config.toml
arch = "dit"
model = "class-conditioned image diffusion model"
dataset = "retinal OCT scans (Kermany 2017)"
train_examples = 24607
image_size = 48
horizontal_flip = true
conditioning = "class"
objective = "edm"
cond_dim = 192
targets = ["finding"]
num_classes = 4
cond_dropout = 0.1
norm = "layernorm"
activation = "gelu"
mlp_ratio = 4
head_dim = 32
fused_qkv = true
qk_norm = false
inner_norm = false
moe = "expert_choice"
num_experts = 8
moe_every = 2
expert_mlp_ratio = 0.5
experts_per_token = 2
shared_expert = false
patch_size = [8, 8]
layers = 8
width = 192
positions = "rope"
optimizer = "soap"
beta2 = 0.99
lr = 0.0018
beta1 = 0.95
shampoo_beta = 0.95
eps = 1e-08
precondition_frequency = 32
max_precond_dim = 1536
one_sided = false
adamw_lr_other_params = 0.0013
grad_clip = 1.0
ema_decay = 0.999
steps = 28800
batch_size = 128
epochs = 149.8
lr_schedule = "step"
warmup_steps = 1440
weight_decay = 0.03
adamw_weight_decay_other_params = 0
Rows from block 5 of a small class-conditioned image diffusion model, named by matrix and row number. Rows with one number within an expert belong to one neuron, the router's apart. Each number is 128 + 32 x the weight over its row's rms, rounded and kept within 0 to 255. All counts start at 0. Numbers have three digits each. After the name is the row's rms in percent of the matrix's.
After each expert's rows are labels from the 100 images, of 14976 (inputs lightly noised), where the router gives the expert most weight on average: "strongest on" is what is common among them. Only what is clearly more common there than usual is listed. The data: retinal OCT scans (Kermany 2017). In brackets: how many of the 100, against the usual share in percent.
# router: router (model.blocks.5.mlp.router.weight, 8x192, trained with AdamW), inputs 0-191
# up: expert up (model.blocks.5.mlp.up, 8x96x192), inputs 0-191
# down: expert down (model.blocks.5.mlp.down, 8x192x96, transposed), outputs 0-191

# expert 2
router.2 137:131130150114136145107144148129175128138110137117109100105114073146091140149117054093082103097107151066125176167140197174131132135143105116126108137142148191133179156128039091143127065128112156073157148155095147139101093146149110112147118097079137117093117109161105110083144178137141076134104115038145082117145105129137150060113148144158181123186150088177113131110136113116106148100106130174089140155092098092101103119143196135136114126144029118121127112160172122063098080166158153133157095132122207109183129134233078178146156086121102128139143170146159119114112100111147115154
up.2 098:123109116164094127081102135091128107119111104063192118112096120094115127159121146146129110134091150066151148177140114116105070096169084138129091133056117080142116128121170169154111119086127099118125096129176156130107160196138106111165103148134141137099109080141091158154125133115078090203130148155179134136147176131169096015180165174117135120181154123125067118117126136159129137089203086115183162153210156110014113131190132141120150136140131175142107159130096191151134120158153179122136160166157140085132142132148142115104059139139135102148103127144152104154138121133084149094
down.2 097:157120154108112146202062116148139113135162166073075122114131134161154165115174136138155077069150140141188121108113198159125151103127113106108112122075120052127184125143131134073088198095113123110131122154124108174169125142140129104173126098124152101150106205169164139142143136120119184166159149196139064181110255128147130129109111161139165133112114112117114122160144082128168129163166107160085151125180175121153086155126164124146097147140196140178078103194127158109092159069167122156129097141138142121121069128136153153157130139117129147086102128111110084089109176107161139150
strongest on: finding: choroidal neovascularization (60 vs 29.4)

# expert 6
router.6 093:173129155121156127145127101160101070148086143101114146161164135107155100134075129163103118116143065155136127156120093135141117101075131085080173173155117152139098074084209117156059120115096158168153081098106108138095151108115206082149180120182106169139139168204132129110112123097092122109111123119123164143127070115152161117143094063099121130165204160111109099131142150123137133071150181119095109182115136113129175123126113109148192132128119116135143067082100053118111133146086117099117146082107132178182098124131144117174182157115081225144147150114089085168164175105135102136
up.2 113:173102172117092167160122079097109087107161145117085138060139111110109119143136131088169157139125186171132168112205159065051158089069132137114109120141158131094161060154186136120180166133141142110077148178152072120173143102064113081134119085160092128189187118131170100115042141115082112171109114162106175144156153113074104141089162143162127141183151160178107163146133122104123091129122112147115113086105118122136143129142150175139098137114154128134162088184096130112155178094125130130095080138122088142113128161139136085093145164111077120094200123139145091128162072150158090146
down.2 107:142107139169113168139149126188154159195138113131132137073139158128149119113109118147174186116099135133100107085062122139066148150180102145127169146193107145098115095113205133115128154089197101128114141122105162106070114140126202086161214135094081104127169152145152174102075147076108069133166121143127137080074144173176147115090182121101091148118070183058097102078101144162134129096134154086125127132129123099137104140111178116098118117144131125096155083105151134124151104115161131151157139079180138178113161109131165123146124091177111155144078135107084150130113090145105116225
strongest on: finding: choroidal neovascularization (83 vs 29.4)

# expert 4
router.4 084:112121070139106076150114165067100119174134206143164128121123156122127099121158205121150099093085156188208122075141126140122124145107157116103207167143142131150121114135141118150141208143097126139130122116147145125128139150125141099123115168146116083104157108091152141094161158117168110135079103162093113153095152158105111117184070181073089139152120154107168151064093197093105174130098136096114118169124144130110149084106090146128090070133098135108156088064100139140155163064092137075169179135159037150158154126097096096119082149133125152090100117149156114142128083122157200100
up.2 116:145179137109161158102115094109123149103083157147124168129134110196097135098129128104147147124152109128121141178187135109196151187116151145084165145068153112125148135106142117098139131159165178172075169124168053112110085182075145164109096159104145115125125143181127095052084131105132190140114120112114193162107143189123074128079148094119092088175160199079118159103174152150131135147105147139122076083138159148171084131151111139132121132125116145115185142118155126146193128132119166137079163110098150165113154063109137149073184172107136127142080156157168118070082108066146181120
down.2 098:114106105126158171114091146087068160130164150156110120092106094137160101148081083140074132094110106136150175094123107168077122120163116147115097130145139083088179152067199105109076125117105101078125162130145140140122093067133122105162119107163045114132157144090081134150097163112142142144189133121190174119147113126136156109049072151122120126041128144127157182163131192126202092110128121171130168161113164124115172142111113122092099112142213132134100143100133136140202153069089128082143119142112095111128123126099127122076114164158072129094163131166108109168203138163133174118
strongest on: finding: normal (86 vs 51.6)

# expert 3
router.3 088:105164173147130132106082189137077135146122068109172150132120140177116101113113175153153177156182183106114145072161176129158145110109122116108101157045126082142158156125162125125197044073157111169109153129151115133114153138153040126129085083129112144133084113094161184125120117116158189150139139128113123118177086124137132148164177161136085188108128163135145107125092144118078060142105132092137144124148109139083116080154152143125153130156220136122101201100137122125125129103155112145086139152209107076156191132112136134123117171152092084090119068135145178152183100128139132119
up.2 107:130154083105074107144132111034138150150179155157124137069159108074090106158119077142137149131145104089132143117139088148112100119145155123140119102172136106125143163148150213175085151063109119172083101237163067150099170121058165173151193119141124090138144082134104115118124143127144141114125126118149111189136098130126125140104080099111135145092085181118127121067159080177149076105108129143139063093154160135087092162108150134141108093085111121114132126101078094094136140084161115154130160110098125203080153099137121117077087143124125160123177192138129123062075117101137110141
down.2 102:147086149120104123083151105119072131139056073137066159137133130153166101137114138187160138107138041088188087095082128094122137065080078103126127172100095137149105193084181139118120171127119152071107164133152132139132137146113134143163127142101058119109115103150100165138147111186084133136165112082084105165090103140103158170131173132128187110131149193109129100126106083080097066073127124062118138124132109110075118182102092108146124153128145139151139148180126036102087151120173114174168113133178124163102096117126125166142103126103094158127128067096128147126110089169161072140
strongest on: finding: normal (92 vs 51.6)

# expert 7
router.7 114:131134114129100148141085137156182143145133111203051139120021122096082159115106085196138138163129126106145127195142197157121089158147122109124118091116119179095131132114068164150103096117128131140111122161100143143165129159098125118183098152107116112065132130092113165144127047137082140104127092071150040128150160113131127108069127121150043098138130117141162126189139072171098192126157125120140113108101119129083096128147140107086126073141121137139114090137113154125138104124087148169176116123114163178085077122118128169123128138164189113148153151155030123090114152085154166114
up.2 110:085149152124096118086139119177152137097150108186042120156155145097129173152156193089127140122174137057159127151101202115137106133101150088104115159053181088102103117112192159153141144083162078112094144220130126083113130128123158099095169092192159156114107148128119119121121084131131103161129128148102141191112159111189117088127131158137129189122159130083071114134131136151129108153140141155137160093127134150101132139074111130083153088163147118112149167146126169118127169181153144136071047081127124149184155115072137171139130167193096069156091130114151116183098137172101122124
down.2 108:116133117080169109168082133118154089123117152118133145129135133217127164125187135150124126161125111185125078136130094142123111132148099161139123111167120073133164115117072107122111170128128146126152108138133112177128131125126255146128118125118116127121135148100094129134142158192138157109109128146114138163119011135138153065121127131105128099134113175123098128107128142052107134160133118117081105179073183119142118129069119118038121084130123122096147129091101088126165112191182140121143158085108109139116136093149186156095103099005100144115113158132019140157138100144131134148
strongest on: finding: normal (96 vs 51.6)

# expert 5
router.5 098:105136148178133094165115128065144103123139088161125135136214104144188105127178123077163163105132143176136150086138088109129160107067136148119139151126150154107138171136173092114131159135174127162143178132137088089088138082146072102069147082159116174096097214145123095108080141129114126130143134129140150144117167133143131164160120143115148154060108092151030136115122136169143068146092142124100155177121138165114098135074116115168155122058139093105151168134148063134100106150111115131073169154126190104108199134078151145079131108099131152100149060161184201163143104143134116108
up.0 081:142188164117212152182129130133191171138086170127166096063171143132154078138163157134110099055118183137126179113178118133145144068128135137151110153144095094097077082151086135095182086125142114138150112130113128123076118193123164130159142132124161156113177114149164086093108139081137081186147065115122130147120048151119145096137088111123132139180128157138131107138131152083096152047122144097104094107161118138150122177175075178109073111142170184132091149137151127179112088129111178105141157104108073161090136123179100164117133133132114102127135151104057097122094082172119100123
down.0 083:110131154149164094087068114092097064112189073085117131133113100117115082159126071124148120197199158105110108136125098113124078176149169106173079091161145085160190135120123130068098157154144103109096170111166142186080128118128096114161113123149131089116096115103094158155081161208129147129134126086107118069112164147115122170143084163136164131094091076185089059096121119151163114108047145123142141117151136111120130134120137143112098163142113130126069134124107147068104107148139112124113129189177152112073189123090126100154125110058128155064119164085166160087091113095125103104
strongest on: finding: diabetic macular edema (49 vs 11.7)

# expert 0
router.0 077:059139104090081149100167155071103159127111177127191103147164150098126080114120178119076120085096197129124117082108107149119115126119132083151108161176145102117151134136103150154153140168118121134112118126115135106095133088090202098122144113120132122149166086143119121160096161140147122137108125226228086143136135147082149139108162111135133148106059136113191155113156142190127138110156139193136088145098198164114187092127104173157157132156181147117159199114090074107139164124154132123114165118126099158051067162106174119098084104111143152116130134128148089134085116103095197097
up.0 086:144190095090156103106098114094103073135156111182143132061151039114191097121096093156145155151073148126168101165104178083173137107179176139129155135080108143118110160135076155085060113102141112096137153083135125132106117160149167163154148155132122082133113158136137086087157142062129101045153108195076137078060156134204108113103172113112118106087147101124144128101119122150084098129079133115109116116161164130126151178121112172110107156148110098099099087174161096137117130155106071113137158172121209107090076118165140145136155144131138187125144179133178134131118152152120162132
down.0 087:111093125166120109144112190100108188140117227114091146145084145125125123116152117076120119067120124151153141186163152119155086154070093102106090097123099120103146134129159107061103113136119128150125066111127132136150130150153136108182114119112122143107101122142154151152146098162160134085143098171123132131129105139147113119087178150153120137134120157100083129143147161114154108098177126163187118155171090113160153221166170140124144148157121059157077127187115110174115159122089170141064118129129010079102103129091075096087188135133124048106145097114051130129110122049122140132
strongest on: finding: normal (79 vs 51.6)