config.yaml
train_examples: 24607
cond_dim: 192
head_dim: 32
qk_norm: false
expert_mlp_ratio: 0.5
adamw_lr_other_params: 0.0013
adamw_weight_decay_other_params: 0
Rows from block 4 of a small class-conditioned image diffusion model, named by matrix and row number. Rows with one number belong to one neuron. Each number is 500 + 25 x the weight over its row's rms, rounded and kept within 0 to 999. All counts start at 0. Numbers have three digits each.
Before each neuron's rows are labels from the 100 images, of 14976 (inputs lightly noised), where the neuron reaches its highest value: "colour at peak" is the nearest of a few named colours to the mean colour under the peak. Only what is clearly more common there than usual is listed. The data: retinal OCT scans (Kermany 2017).
# fc1: MLP up (model.blocks.4.mlp.fc1.weight, 768x192), inputs 0-95
# fc2: MLP down (model.blocks.4.mlp.fc2.weight, 192x768, transposed), outputs 0-95

colour at peak: white
fc1.301:512523488504486531474551499513525515519494509500495487519473462524543517508520486525457470507492499487501459534467533511537519517516523482481480473489447513545529502493548525483483552505510475515488498507452484506507495490517471521518517462483513516470520564476464523485540504564506507450
fc2.301:479494497488491496453459490515472473478483486507470531496488517474529486501531505526527492504490524504491501527509447503498501496447506490485525501547506501530514504531502487462472419493518485478490477527482527494493514522482520496483495520488549486515471465491511472482517509515463488487

colour at peak: grey
fc1.731:449511505474528483484443528492500517488502522511480521499496500459482504492484545537500498495531464523548510509526526486545470519509541546502539487492501488466503484456542514489462520492507478491472530554512477500490478492476440494501484512551488543464498448511506498489463478466488478513
fc2.731:499506511494530462494517472517506484482489497444510468481471507472507527484487477529479504451485515542514470486511498506490437476526491529523459492502495509475512470483444499503475475531505456481489466461485504515551484511491555530489477494496533492468482541523466477509518494437496475476

colour at peak: white
fc1.520:534480517522520490505512518486518507511507485468487499522490535539450490488435531499482506478505440519476471484504473491507523510525488517517484511552492516485487513503448493522532464467510508542510503489502487501486514481506457481505496496519539527516526513471534478526505500524503526487
fc2.520:527471484519513522490498500519468486518496509515520524493472520498553471497464578502494499537508462570522517516530516491500535523487507524470477498552470486464498505510522506530464530509504514556494496494485501527444515471507551512508511529497508504485506504488517488479488515497506527486

colour at peak: white
fc1.612:499506461504522488474463520513475564470527458540481512479502460511515497493493476483530503537509475500508516514484513482522490503484532500504533506459527487516489456471511526499516504518492510526494547523489490520500499465506493518479516500549452522479494538501479473459521536454492521474
fc2.612:499487518495509472500489476490511530472495500503510468513482474521501495502471483516510529541532500474484483508493505497502490493479446506486505470495509549538481536501468551490444507510517494525502417534503506505507534488477483524511473511540525524496505476525521520513466444501545523522

colour at peak: white
fc1.647:473504490523501494532486471529508509490486500487536512504474506515472511493443495506519477494501516574497488464489507455505475529544542489479523460503513474505529538494500484476513539485466455457491488488519496502473497508526510459509504495489492498533516551485514494510502544530480543487
fc2.647:469498517525468500484499517466492467518478516519499489500534499560549531500406495517514491528476512572493530514493553551501495494538473464480528477507495495534503513511523502526457511526492472482490515490531490528496513468514522437444476508525491507496512477489498524498522462515486459513

colour at peak: grey
fc1.25:507509502502528467523552494536511511505438501508509526507473491518499492509499484499518484492501499488492495479483515457549474445529512475503480511489519511507454475500513503502517481479503488514466486531458470508540511527540497513495489510482541542509489508497534489519463525493462519468
fc2.25:542542458496485507466480492484495557493439478466521496491527511473532492482514515526475531492484520500495498481455482491490482485531520497543458478456521487450472488424486530465527520509507501512516486459512498502495481523478503481530478421467490505510520504533529506522464481486478502523

colour at peak: grey
fc1.548:507530524505529500522492503502494493534518467503494515483500512489493503435518497491476486499501491509517493494455508448502469480512491482503477426485502495518541488468478491524495503490435511509500481489506482474470549491545503490501536528476431445507463502497511432487445495508490528504
fc2.548:521506539502489540486503499497487512557524519507519555515521493470509501489524468502517519515525485521518478466512498461463543539513486496489505462479527527504525501540554497481514509484517533482477542457542500494505454487453480521509526495483517460499486511494473501459493478518527523503

colour at peak: white
fc1.748:553495481472437519485521517544475500494517460505517499488518507519541490487470501504497497474512486478534464508478471506481468498521508510475509468483495509533512474507539462511456515477483528490503497513495468540480509487510453435488503507491490495465512496455483512522474512530462528504
fc2.748:511467524535480520511525524475475514517481549494515516508488479532473528491463495509495473474524442483491510543509535501488482500535532550509497525453539532454472525493475503498526549482491494482467495515513517480482500495501486522486496523508483501495491504469499491476502467543480515510

colour at peak: white
fc1.537:498489508500467516498524545505522526460517513503459495507485520512476493508478505479505518484497442500518502520470489482501535508490516522537534517492496488468539495470501519491473514494506522473513488545518485518488520506471519484486519542516489515537494533476541516460451505493498506532
fc2.537:487481499490499483477445522505518477483518510545504506502499483481461495502511523536507516518501526449546460470491528489482511497535525503487537501498515468550472554500494509492522469504494471532496506524494514511475519519498528501525485516513492464496466486491484492500519524531501567466

colour at peak: white
fc1.660:492491484484442481489485553516535459504472517487442487500498510470530502506532485501498462507474477508545486517508489504548520503468539509510468492489490529522521442468502481470505522517530510499501528513490509509492482509478493460490484523492507531531495496462430520500475517505526522519
fc2.660:486512492498476520490497455466503459516515514531488492501548494531512459499465496488503524546514430490509479513485513496496511528496508464498436501523488485500483568494533490497532479513492513525508480499490507496544489483510450416502502472495505520519493489479493497503524485532477526483

colour at peak: white
fc1.514:498470484496538543497502435502465475469477471522482474507497484489493492503503524498484559501473533524489564510475497484498496481499543530494496486516497509475474474523483502510525445538508528483494513475485493544523522503509496498474494464518545525493500484530514495460473460508488486471
fc2.514:456483503514540529523493544508427483502485534506517510508509490520546524506518532523484480487478546524512442478511468494512523541509477502504484503520469500507488535491526498486504545513478490485523536492488482536513511506496512498500506483526468532505509531492515479517480592521479479516

colour at peak: white
fc1.285:467522499488489496533515476535484533490498463513480512521532477497538525467521523549521487528488498522493495524487536481511523513500565485495468493505513486494438522514523501534461475497505470504451521476515490486497523459503483490575523501486521481472460488489541495519514490422490536511
fc2.285:463511499519536472489453477480468514505529546504502510479467495482438486496503562469508503536485480519492523533489485496505484508517465498518486511513481498449437475481477516521526511507498473511546517519484502485462493471488529435566495501513471506483506497516468505504478479444501526524

colour at peak: grey; white
fc1.694:524492543521526495472507515558545538541481480465486469475486447474541482474472438521491517559476480536485523467511529511506523455514522497468518488540546493498512503466495487462508509513493518485480495519506482462496504514477540484519469524493482481473503505499534499525511497489537518450
fc2.694:527510550528519487519521511471574467504521512537526475487502448526501522496535485461534467538504436525553493440494482503476503538477451531489504495547489521496488519467521498496524480456499518450504507549495477536509488510515459481551481490491493513519497466519510500522488517534485471513

colour at peak: white
fc1.339:590484528504524538499470464528473488519483486512459482530509489491536527519492495534471464534528496461496489486506467523498501513536517507455506498530520534474483515484515484493505449489483480530520482498513517459478480544480508511511470471456494461452519494466482507491497457496531491537
fc2.339:553503480487533493480517534401498493492455550468493499507472505512522581481510495468508499534478468449486513536495492480552493501497496507506525495485540502501514497540474529504509477497471468545509516499471505449464500492483538499488521496512494504473500494503472475527493507514511464510