config.yaml
model: "class-conditioned image diffusion model"
dataset: "retinal OCT scans (Kermany 2017)"
train_examples: 24607
image_size: 48
horizontal_flip: true
conditioning: "class"
arch: "dit"
objective: "edm"
cond_dim: 192
targets: ["finding"]
num_classes: 4
cond_dropout: 0.1
norm: "layernorm"
hidden_act: "gelu"
mlp_ratio: 4
head_dim: 32
fused_qkv: true
qk_norm: false
inner_norm: false
moe: "expert_choice"
num_experts: 8
moe_every: 2
expert_mlp_ratio: 0.5
experts_per_token: 2
shared_expert: false
patch_size: [8, 8]
layers: 8
width: 192
positions: "rope"
optimizer: "soap"
beta2: 0.99
learning_rate: 0.0018
beta1: 0.95
shampoo_beta: 0.95
eps: 1e-08
precondition_frequency: 32
max_precond_dim: 1536
one_sided: false
adamw_lr_other_params: 0.0013
max_grad_norm: 1.0
ema_decay: 0.999
max_steps: 28800
batch_size: 128
epochs: 149.8
lr_schedule: "step"
warmup_steps: 1440
weight_decay: 0.03
adamw_weight_decay_other_params: 0
Rows from block 4, named by matrix and row number. Rows with one number belong to one attention dimension. Each number is 128 + 32 x the weight over its row's rms, rounded and kept within 0 to 255. All counts start at 0. Numbers have three digits each. After the name is the row's rms in percent of the matrix's.
# v: attention query, key and value (stacked) (model.blocks.4.attn.qkv.weight, 576x192, the v third), inputs 96-191
# proj: attention output (model.blocks.4.attn.proj.weight, 192x192, transposed), outputs 96-191
v.83 087:120205147114115176185153107134137152088136136180087138165108149138140226176114059113132168098119102110106168108124108159065111154118141160064113142101095153139080149090118122122110107124125105123093118119126082110111081141089147112096123141147144195107119123159144106140156090145119207133
proj.83 101:126122099066154019135182113160130115099157093146129136115144124141127147113140087107129079088146127115039143081157157135140138108126162148157226148134147117106140190128101095163134140145189121125131157127129051126086076101162142229137115158145099074144125101128097109093119189075095104108
v.84 076:093116141138182096088126139132125125103173140110106121175142099129179057141155217171115115183174151192141096181125144140057102109170147095124102096153096112153157077133098156085147102141128114128096133066170096093124134182078124139139171126130127131118094168147121147110157109146140155092
proj.84 085:128127115116170120102126149171133081115134124122148103125166149128087138153121049160175133138110130090147134150139082140047154162178125120098163144142088112149144092160129118133118119109170131144101135104198061166107147132118186129102184126141148151171108112076132149082151059187149185141
v.85 089:217106141041127154120102131137071094159094158076177124079162147156122143157152099148149103095112135123157107167106116106141126087117140134164173191113181157093145130099127173109163200177145110125136145114157105083096164102050128182178180112099182112138089172158138152115081088146148137135
proj.85 101:125126171031059126127175147089124152137093119129146114122121131136106127100101178219170171179134054138149113069133106134098128082069132120164106155098100127148115187204121128118105126098152126115108102124110131153037118103144146142113086137163178200098137129079101163110143141058170125104
v.86 091:152141158100080155091144110175135098164132131147111170160133117088134083142115156137138098127139151084082090121090143171197135165143175099136157155102108126142138139106144137140167127183102110189105115098121116136064095113091117172117156145213095143131137131144156145114114116142112072139
proj.86 092:110114133072091099151102113108130197155109124137105112133118145136122141068123112154090131190081088109134108152049131142114152157035127116155139135153132128080109036088156117148135148145146133112149122158118096110157171137169143178123117134133124114119160146064068088104125079159127119142
v.87 088:049139139110082160114118110101125180102150177106146112134105098104164107081106142113138147206097165130148108104102099138116137180076087118136085158110097139140076100071106108143086103116115197114158161142127118151172109090110139083200146121167126188123114098120118093162145125111152128132
proj.87 098:150085144081142090095060151159132141111177182129100110137178108123119096128125114069127122090115071114133124100097177168132149084166071141107197120174116110135116167137113130128158140165164142131145074159153085101135108168058140126099161126096131105107125134109128121167176099214102149142
v.123 091:184122127158125204140133130158111134102134107098151119119177185138136105179088123158123034167163129067137118126140130176162137116126121137072129156112092104156071155112158215124143118138093083151102124156177204112045156120128151109145156113135097114129150143042126123053127122139148091128
proj.123 095:102117122053168104132098140104142106119117181134151111142123116119152117180141121117168116101135065139118131192103142152138105130132102119132157007178095135120175108148159118114175145157116173117131090118095188106109143101121120133095085138122089097114123131218116185132125154120079161112
v.124 088:165135160151157101088164105238153152148113134132095123174084160108172150129120104161100167110078071093190120080121144125155102121050164162135109127109094125156067078098140134096140114108103133128112181122101133200153051156167138088132148138146203107121108106143146146145137187119133105135
proj.124 106:107138115124107148151167134031127107104127169100065131161132138134068114148107210149177174099113119118061107086085130114168120143121128123212162082075157138108174124089112156104099096157135114110155110138099169132144174139087140142135087137073145129162128134099144135145141142156172119168
v.125 089:072155132096141181072162112174101171107220126136170133100080129113103118205124181065091118190110157145147165120129114109119166119178087136094095195113180107108165114157077100100116142102173099187112146128092056151089139112089091153115119136131126169097121095113118091129110081136181108115
proj.125 094:127091153164149107162171151041108153128132084094157120134180121145188073138139133165154140155150106122176108075149106130095124114165154112127103109150183122118116183162106081126162159145148080118181072170093138156166113144168107062069159088093143120136116144154095096132112100092101128119
v.126 099:117121210138134136156115139076145112173137087109186126124155075190061132124161126149154112110111186089129128111159132162149167095126160175047190172128108121162129132106145136131212069119119122170164146148118136122149094114066100132156122116101084127175112144084079094137113178144131195148
proj.126 111:108140051171154145096053148121124153111165168116107158127148192142184142096127179148119164139117141105116120128157161132174172143199125111072133125165125085135119135124156130140149134182139155109109109143142166149131114125171126167130145126153110145149147140171147100173110091125102075133
v.127 092:142113069141135089093170162093045070140134123168148129140129100155196127152121165124141099177130128058149159098088103158117076179113160100190075099105136113139118092137098124096124118126104132060155128138146122144088101131154156150147180171147087177156141154138141118100171069139083121084
proj.127 104:133130255162103141123084143131124177099176140127195155145124102139076116165124118080110127084174171118141115131105150139174117033156116145140171078128136171132122149135107074094105150154117093120119131144148150091113152138097127140129139105112157050123102079150163129151163128107144159110
v.128 115:164125130138145114126181083132119139093089112167156087078143117092157116165151141088153136143108088115106167134139080056124113172123158102198078119125140135111092085119072085134039073084138149139142104109126131092065153158129129128086156128179151166089118126147085152127162148117117103113
proj.128 106:096139129155147104111135122138135177151075118145141116177087181131153124158145098093120093093074116085040120121147142126165115142098130132170123155167146152173141071103128045140124149144154159104124120114117109186182088128153105076135112120116180174149126148146136138137141173088131096128
v.129 124:154151140127150135115103177113126123112130130119153125131114090124102184191108140109114156087101120108112153150182141148165145088176146078122130086076144076097182156107118166092147181200118122088098151128151144123113109152058132120134145056110156126151142114139138100097137120176106095198
proj.129 100:107131116153187137127133110154136094164159114120140110142151115139135150148094185183124162234093077114078106199125118122135145135168145142073157132056076143131170152096117151112125139149188112118110095189151167162068155104166116099125082146204169126105111095139176166138149070179087132142
v.130 123:058142116115083145156085123099108126132141128118170129096243131130151135112120143139134115104128092194151146127116135154109166154099063141148126097233098120157132112137167041120116115170180131144150116145136179126201063114148101136133145145120155135128065108100121127158179127139134140131
proj.130 117:117105172079098037160170119086121124107153115130142148141032122142075105106138150113111201137183123121159093114157084137103102063034130157142191212100058138128144094121114098144167194199139108141156139127083233123144171120109084159119153098133144094127095150151114131095139136108093139119