config.yaml
arch: "dit"
conditioning: "class"
objective: "edm"
targets: ["finding"]
num_classes: 4
norm: "layernorm"
moe_every: 2
beta2: 0.99
eps: 1e-08
adamw_lr_other_params: 0.0013
ema_decay: 0.999
batch_size: 128
lr_schedule: "step"
Rows from block 2 of a small class-conditioned image diffusion model, named by matrix and row number. Rows with one number belong to one neuron. Each number is 500 + 50 x the weight over its row's rms, rounded and kept within 0 to 999. All counts start at 0. Numbers have three digits each.
After each neuron's rows are labels from the 100 images, of 14976 (inputs lightly noised), where the neuron reaches its highest value: "responds to" is what is common among them. Only what is clearly more common there than usual is listed. The data: retinal OCT scans (Kermany 2017).
# fc1: MLP up (model.blocks.2.mlp.fc1.weight, 768x192), inputs 96-191
# fc2: MLP down (model.blocks.2.mlp.fc2.weight, 192x768, transposed), outputs 96-191

fc1.158:554534528462467520501495609509449486553539508374436541390491520502414547449484542492598517512431514493494490497491495524415543481440501562577503478508499578501519461541449508438477435472498524521607538512455477599579404436511516475570602422526533587415498449472483497522521556505442533527
fc2.158:454530540520593591455525441516506468524530536548486517501443484472560489539479601563525520393584523501535468476522448450598513511437546483560428541540518568480488479493570440557485596510469468478421546529529486489407443486489507496487529534449491561515406484650492584526445543477473495481
responds to: finding: choroidal neovascularization

fc1.487:486524647511449437489395505493476592525522444527405495441505523467474518491502413540431487449485536468438492437463628463595528525449496496421522450451486564490508580531497469466421472553578481521481624488489536528444526508511475497470447548365551468445452474504421488545582476483508494452
fc2.487:520515440613443437500526499590491532518593491478495526519542498500542475541512392384515472392431531505479481420428373497506454449515476527448515487519408480497472562455494460505479493531520482510508454600492530329533517485441526502494498534556478496533449486423386549461547556438522522513
responds to: finding: normal

fc1.646:487517558544500469483471582434501503478512569355474519526502476487521418441502495507545586419471458476470479472495583479464432526377500452489548508497595497546580415457552542576534409499489466479492409454465487483504480365535479527515489472515459420560461546519524425560475494492494508555
fc2.646:495508538535563587459446525503497554425630421500542521661589421531525519529461406446444436494382544497516487535504481489551504566513511493456415488567551399542578534460518613536538441594447436483562468561528545488599533511498492427575466506408602467464514535534572449517479476473535479500
responds to: finding: diabetic macular edema

fc1.432:520504567512457446539579581553516511558484495477536501583430529484497479547497477400549557465440532563429580410384598497527450481525450488561483523535487481579486521509510494483427462517465528494494554438514432468558418464440477512487441461525538504516487540509466501543566473480590481544
fc2.432:505521549469484457478560513451525497495554493498611550474524537486504504634494564427539437492442540475391549512622525468501453531504471521445454487499484541540455559468571579473570519562486500507447507580611479506568555485510570554589588518343453468561545500575550512520537563568530532525
responds to: finding: normal

fc1.246:463579531502519567496499550473679543454557555584485554541519553563433440462516448466405432446414552543474570522575437422546516518495487550543475510448509567444520474567447484509545569500484417550511496545593496450511519379498542465477546516510438481529573485538491547465456450490531544501
fc2.246:502524508538502536465523488479397522535489406424424450565527419511586440505478577402482533589517536516571475469437472513496552511415511491559496530537511560448402585498520547466424471485514554481519482454393407490569554452505447550601450496506484464439464545464541481501403399473436482444
responds to: finding: diabetic macular edema

fc1.88:546558526464581527581456591494549509461465534501535557529532422496511571382516580522539483435438512575531452386453450431421570489413552500481513512448551478429473524435441454429446509547509481458520465506492432551516545529483534465503418518489468454497484546538542475562441457495471607527
fc2.88:525503516447416448492571468538457614455367613520513442527475639484446546563507534482548540485585479498483453539461551439573478480407524468544507516466479532473480437591455349536541532515495505488497506554523385543434492528474490563449558528513468501440511503491413528538429399493465487413
responds to: finding: choroidal neovascularization; finding: diabetic macular edema

fc1.94:513393481504497489468484485541534513499525502465497525492530472603470624430459551523472483526499501394485551483468492534496397512509448478521487521533514541548601497549555518532566439520571448456506512529502484524508481439564478438515587422519414483399464468548518548619550538531528476548
fc2.94:538418513540524530508499482472424507529537573474509490479573489539490590505484582495495554501466560497527454437536438562497525524460563471571587525474461526547510536491506466504533443445482552566436570437570507426489501522429415466572468501536556424447514541530475578444554525452539508512
responds to: finding: choroidal neovascularization

fc1.186:485492534525435453590345482476464480467515491499420451407457494467576552605510433580502511477525541467502476395543518487550470493461479493538435504541544530463529466474447578543544501473569533555438459431480621468460560448455489506486554469408527415484457431541401490450438524492444489503
fc2.186:502518556535451395441560489513480542566573339499580493499518477501595513571476481590480458512495476504556469440461504535629470480515489490499392413436426501541498476518479500509466514510538510503493475427578448574493495485480493522430412489530525565497542484436483504527522556522420487505
responds to: finding: normal

fc1.622:523499516549454503473520429501623535453501550559444632516435546418518512532522486542602546459565513390426498503486498534506540424450432493505467504432530414485533456547409478420461445437474502654503601523492515526437484542482457556460504483549557539476568525514538484467485483576436421472
fc2.622:445494519491584411540510487481397521505461438491474645475510481564468490470546520500605440356442584459493530486488468451499413522441607504550503496524546533496513535455572558496507476512445479602451484516493541477474554516497542565511506528449491558463576490464442485490399465558581534462
responds to: finding: choroidal neovascularization

fc1.533:509489471469394613442559504509474426505539492482412506504382441528564533512516494565526570570515521432395486508541458499591491501519537449492433501438460445499440525458496488475540546508557495523494511388527435473479485530580506515441524467492567465581503497545508557584485394491460479559
fc2.533:482499582451498505412486514543488514495492471481416513506499463452451457560486596364583552544476515457448504516553467466608493541441528537480536483621609527499474458477449434485390456441472538455608515491418511472503532477518499508493539480590465658515519538440543484530547471497557543502
responds to: finding: normal

fc1.668:614486531481527555575528471486439510516513448565537532452469453518506574535435468446516493536498514531507521490483503331504579633505481616487484517455471436480549522573457469553514559538421592467500455575484511499480496467561474522431572506535478484539538402498509425505426519514452670566
fc2.668:559516522577504450567458629473566497573456532449478479502504499481455492442513524545475567402547440486537558480533542620470426429488553465451522525465520454475537401538476502499463582544566459536517546531487535497456493406551557441512509501562497565461515424554471480476535510491520466521
responds to: finding: choroidal neovascularization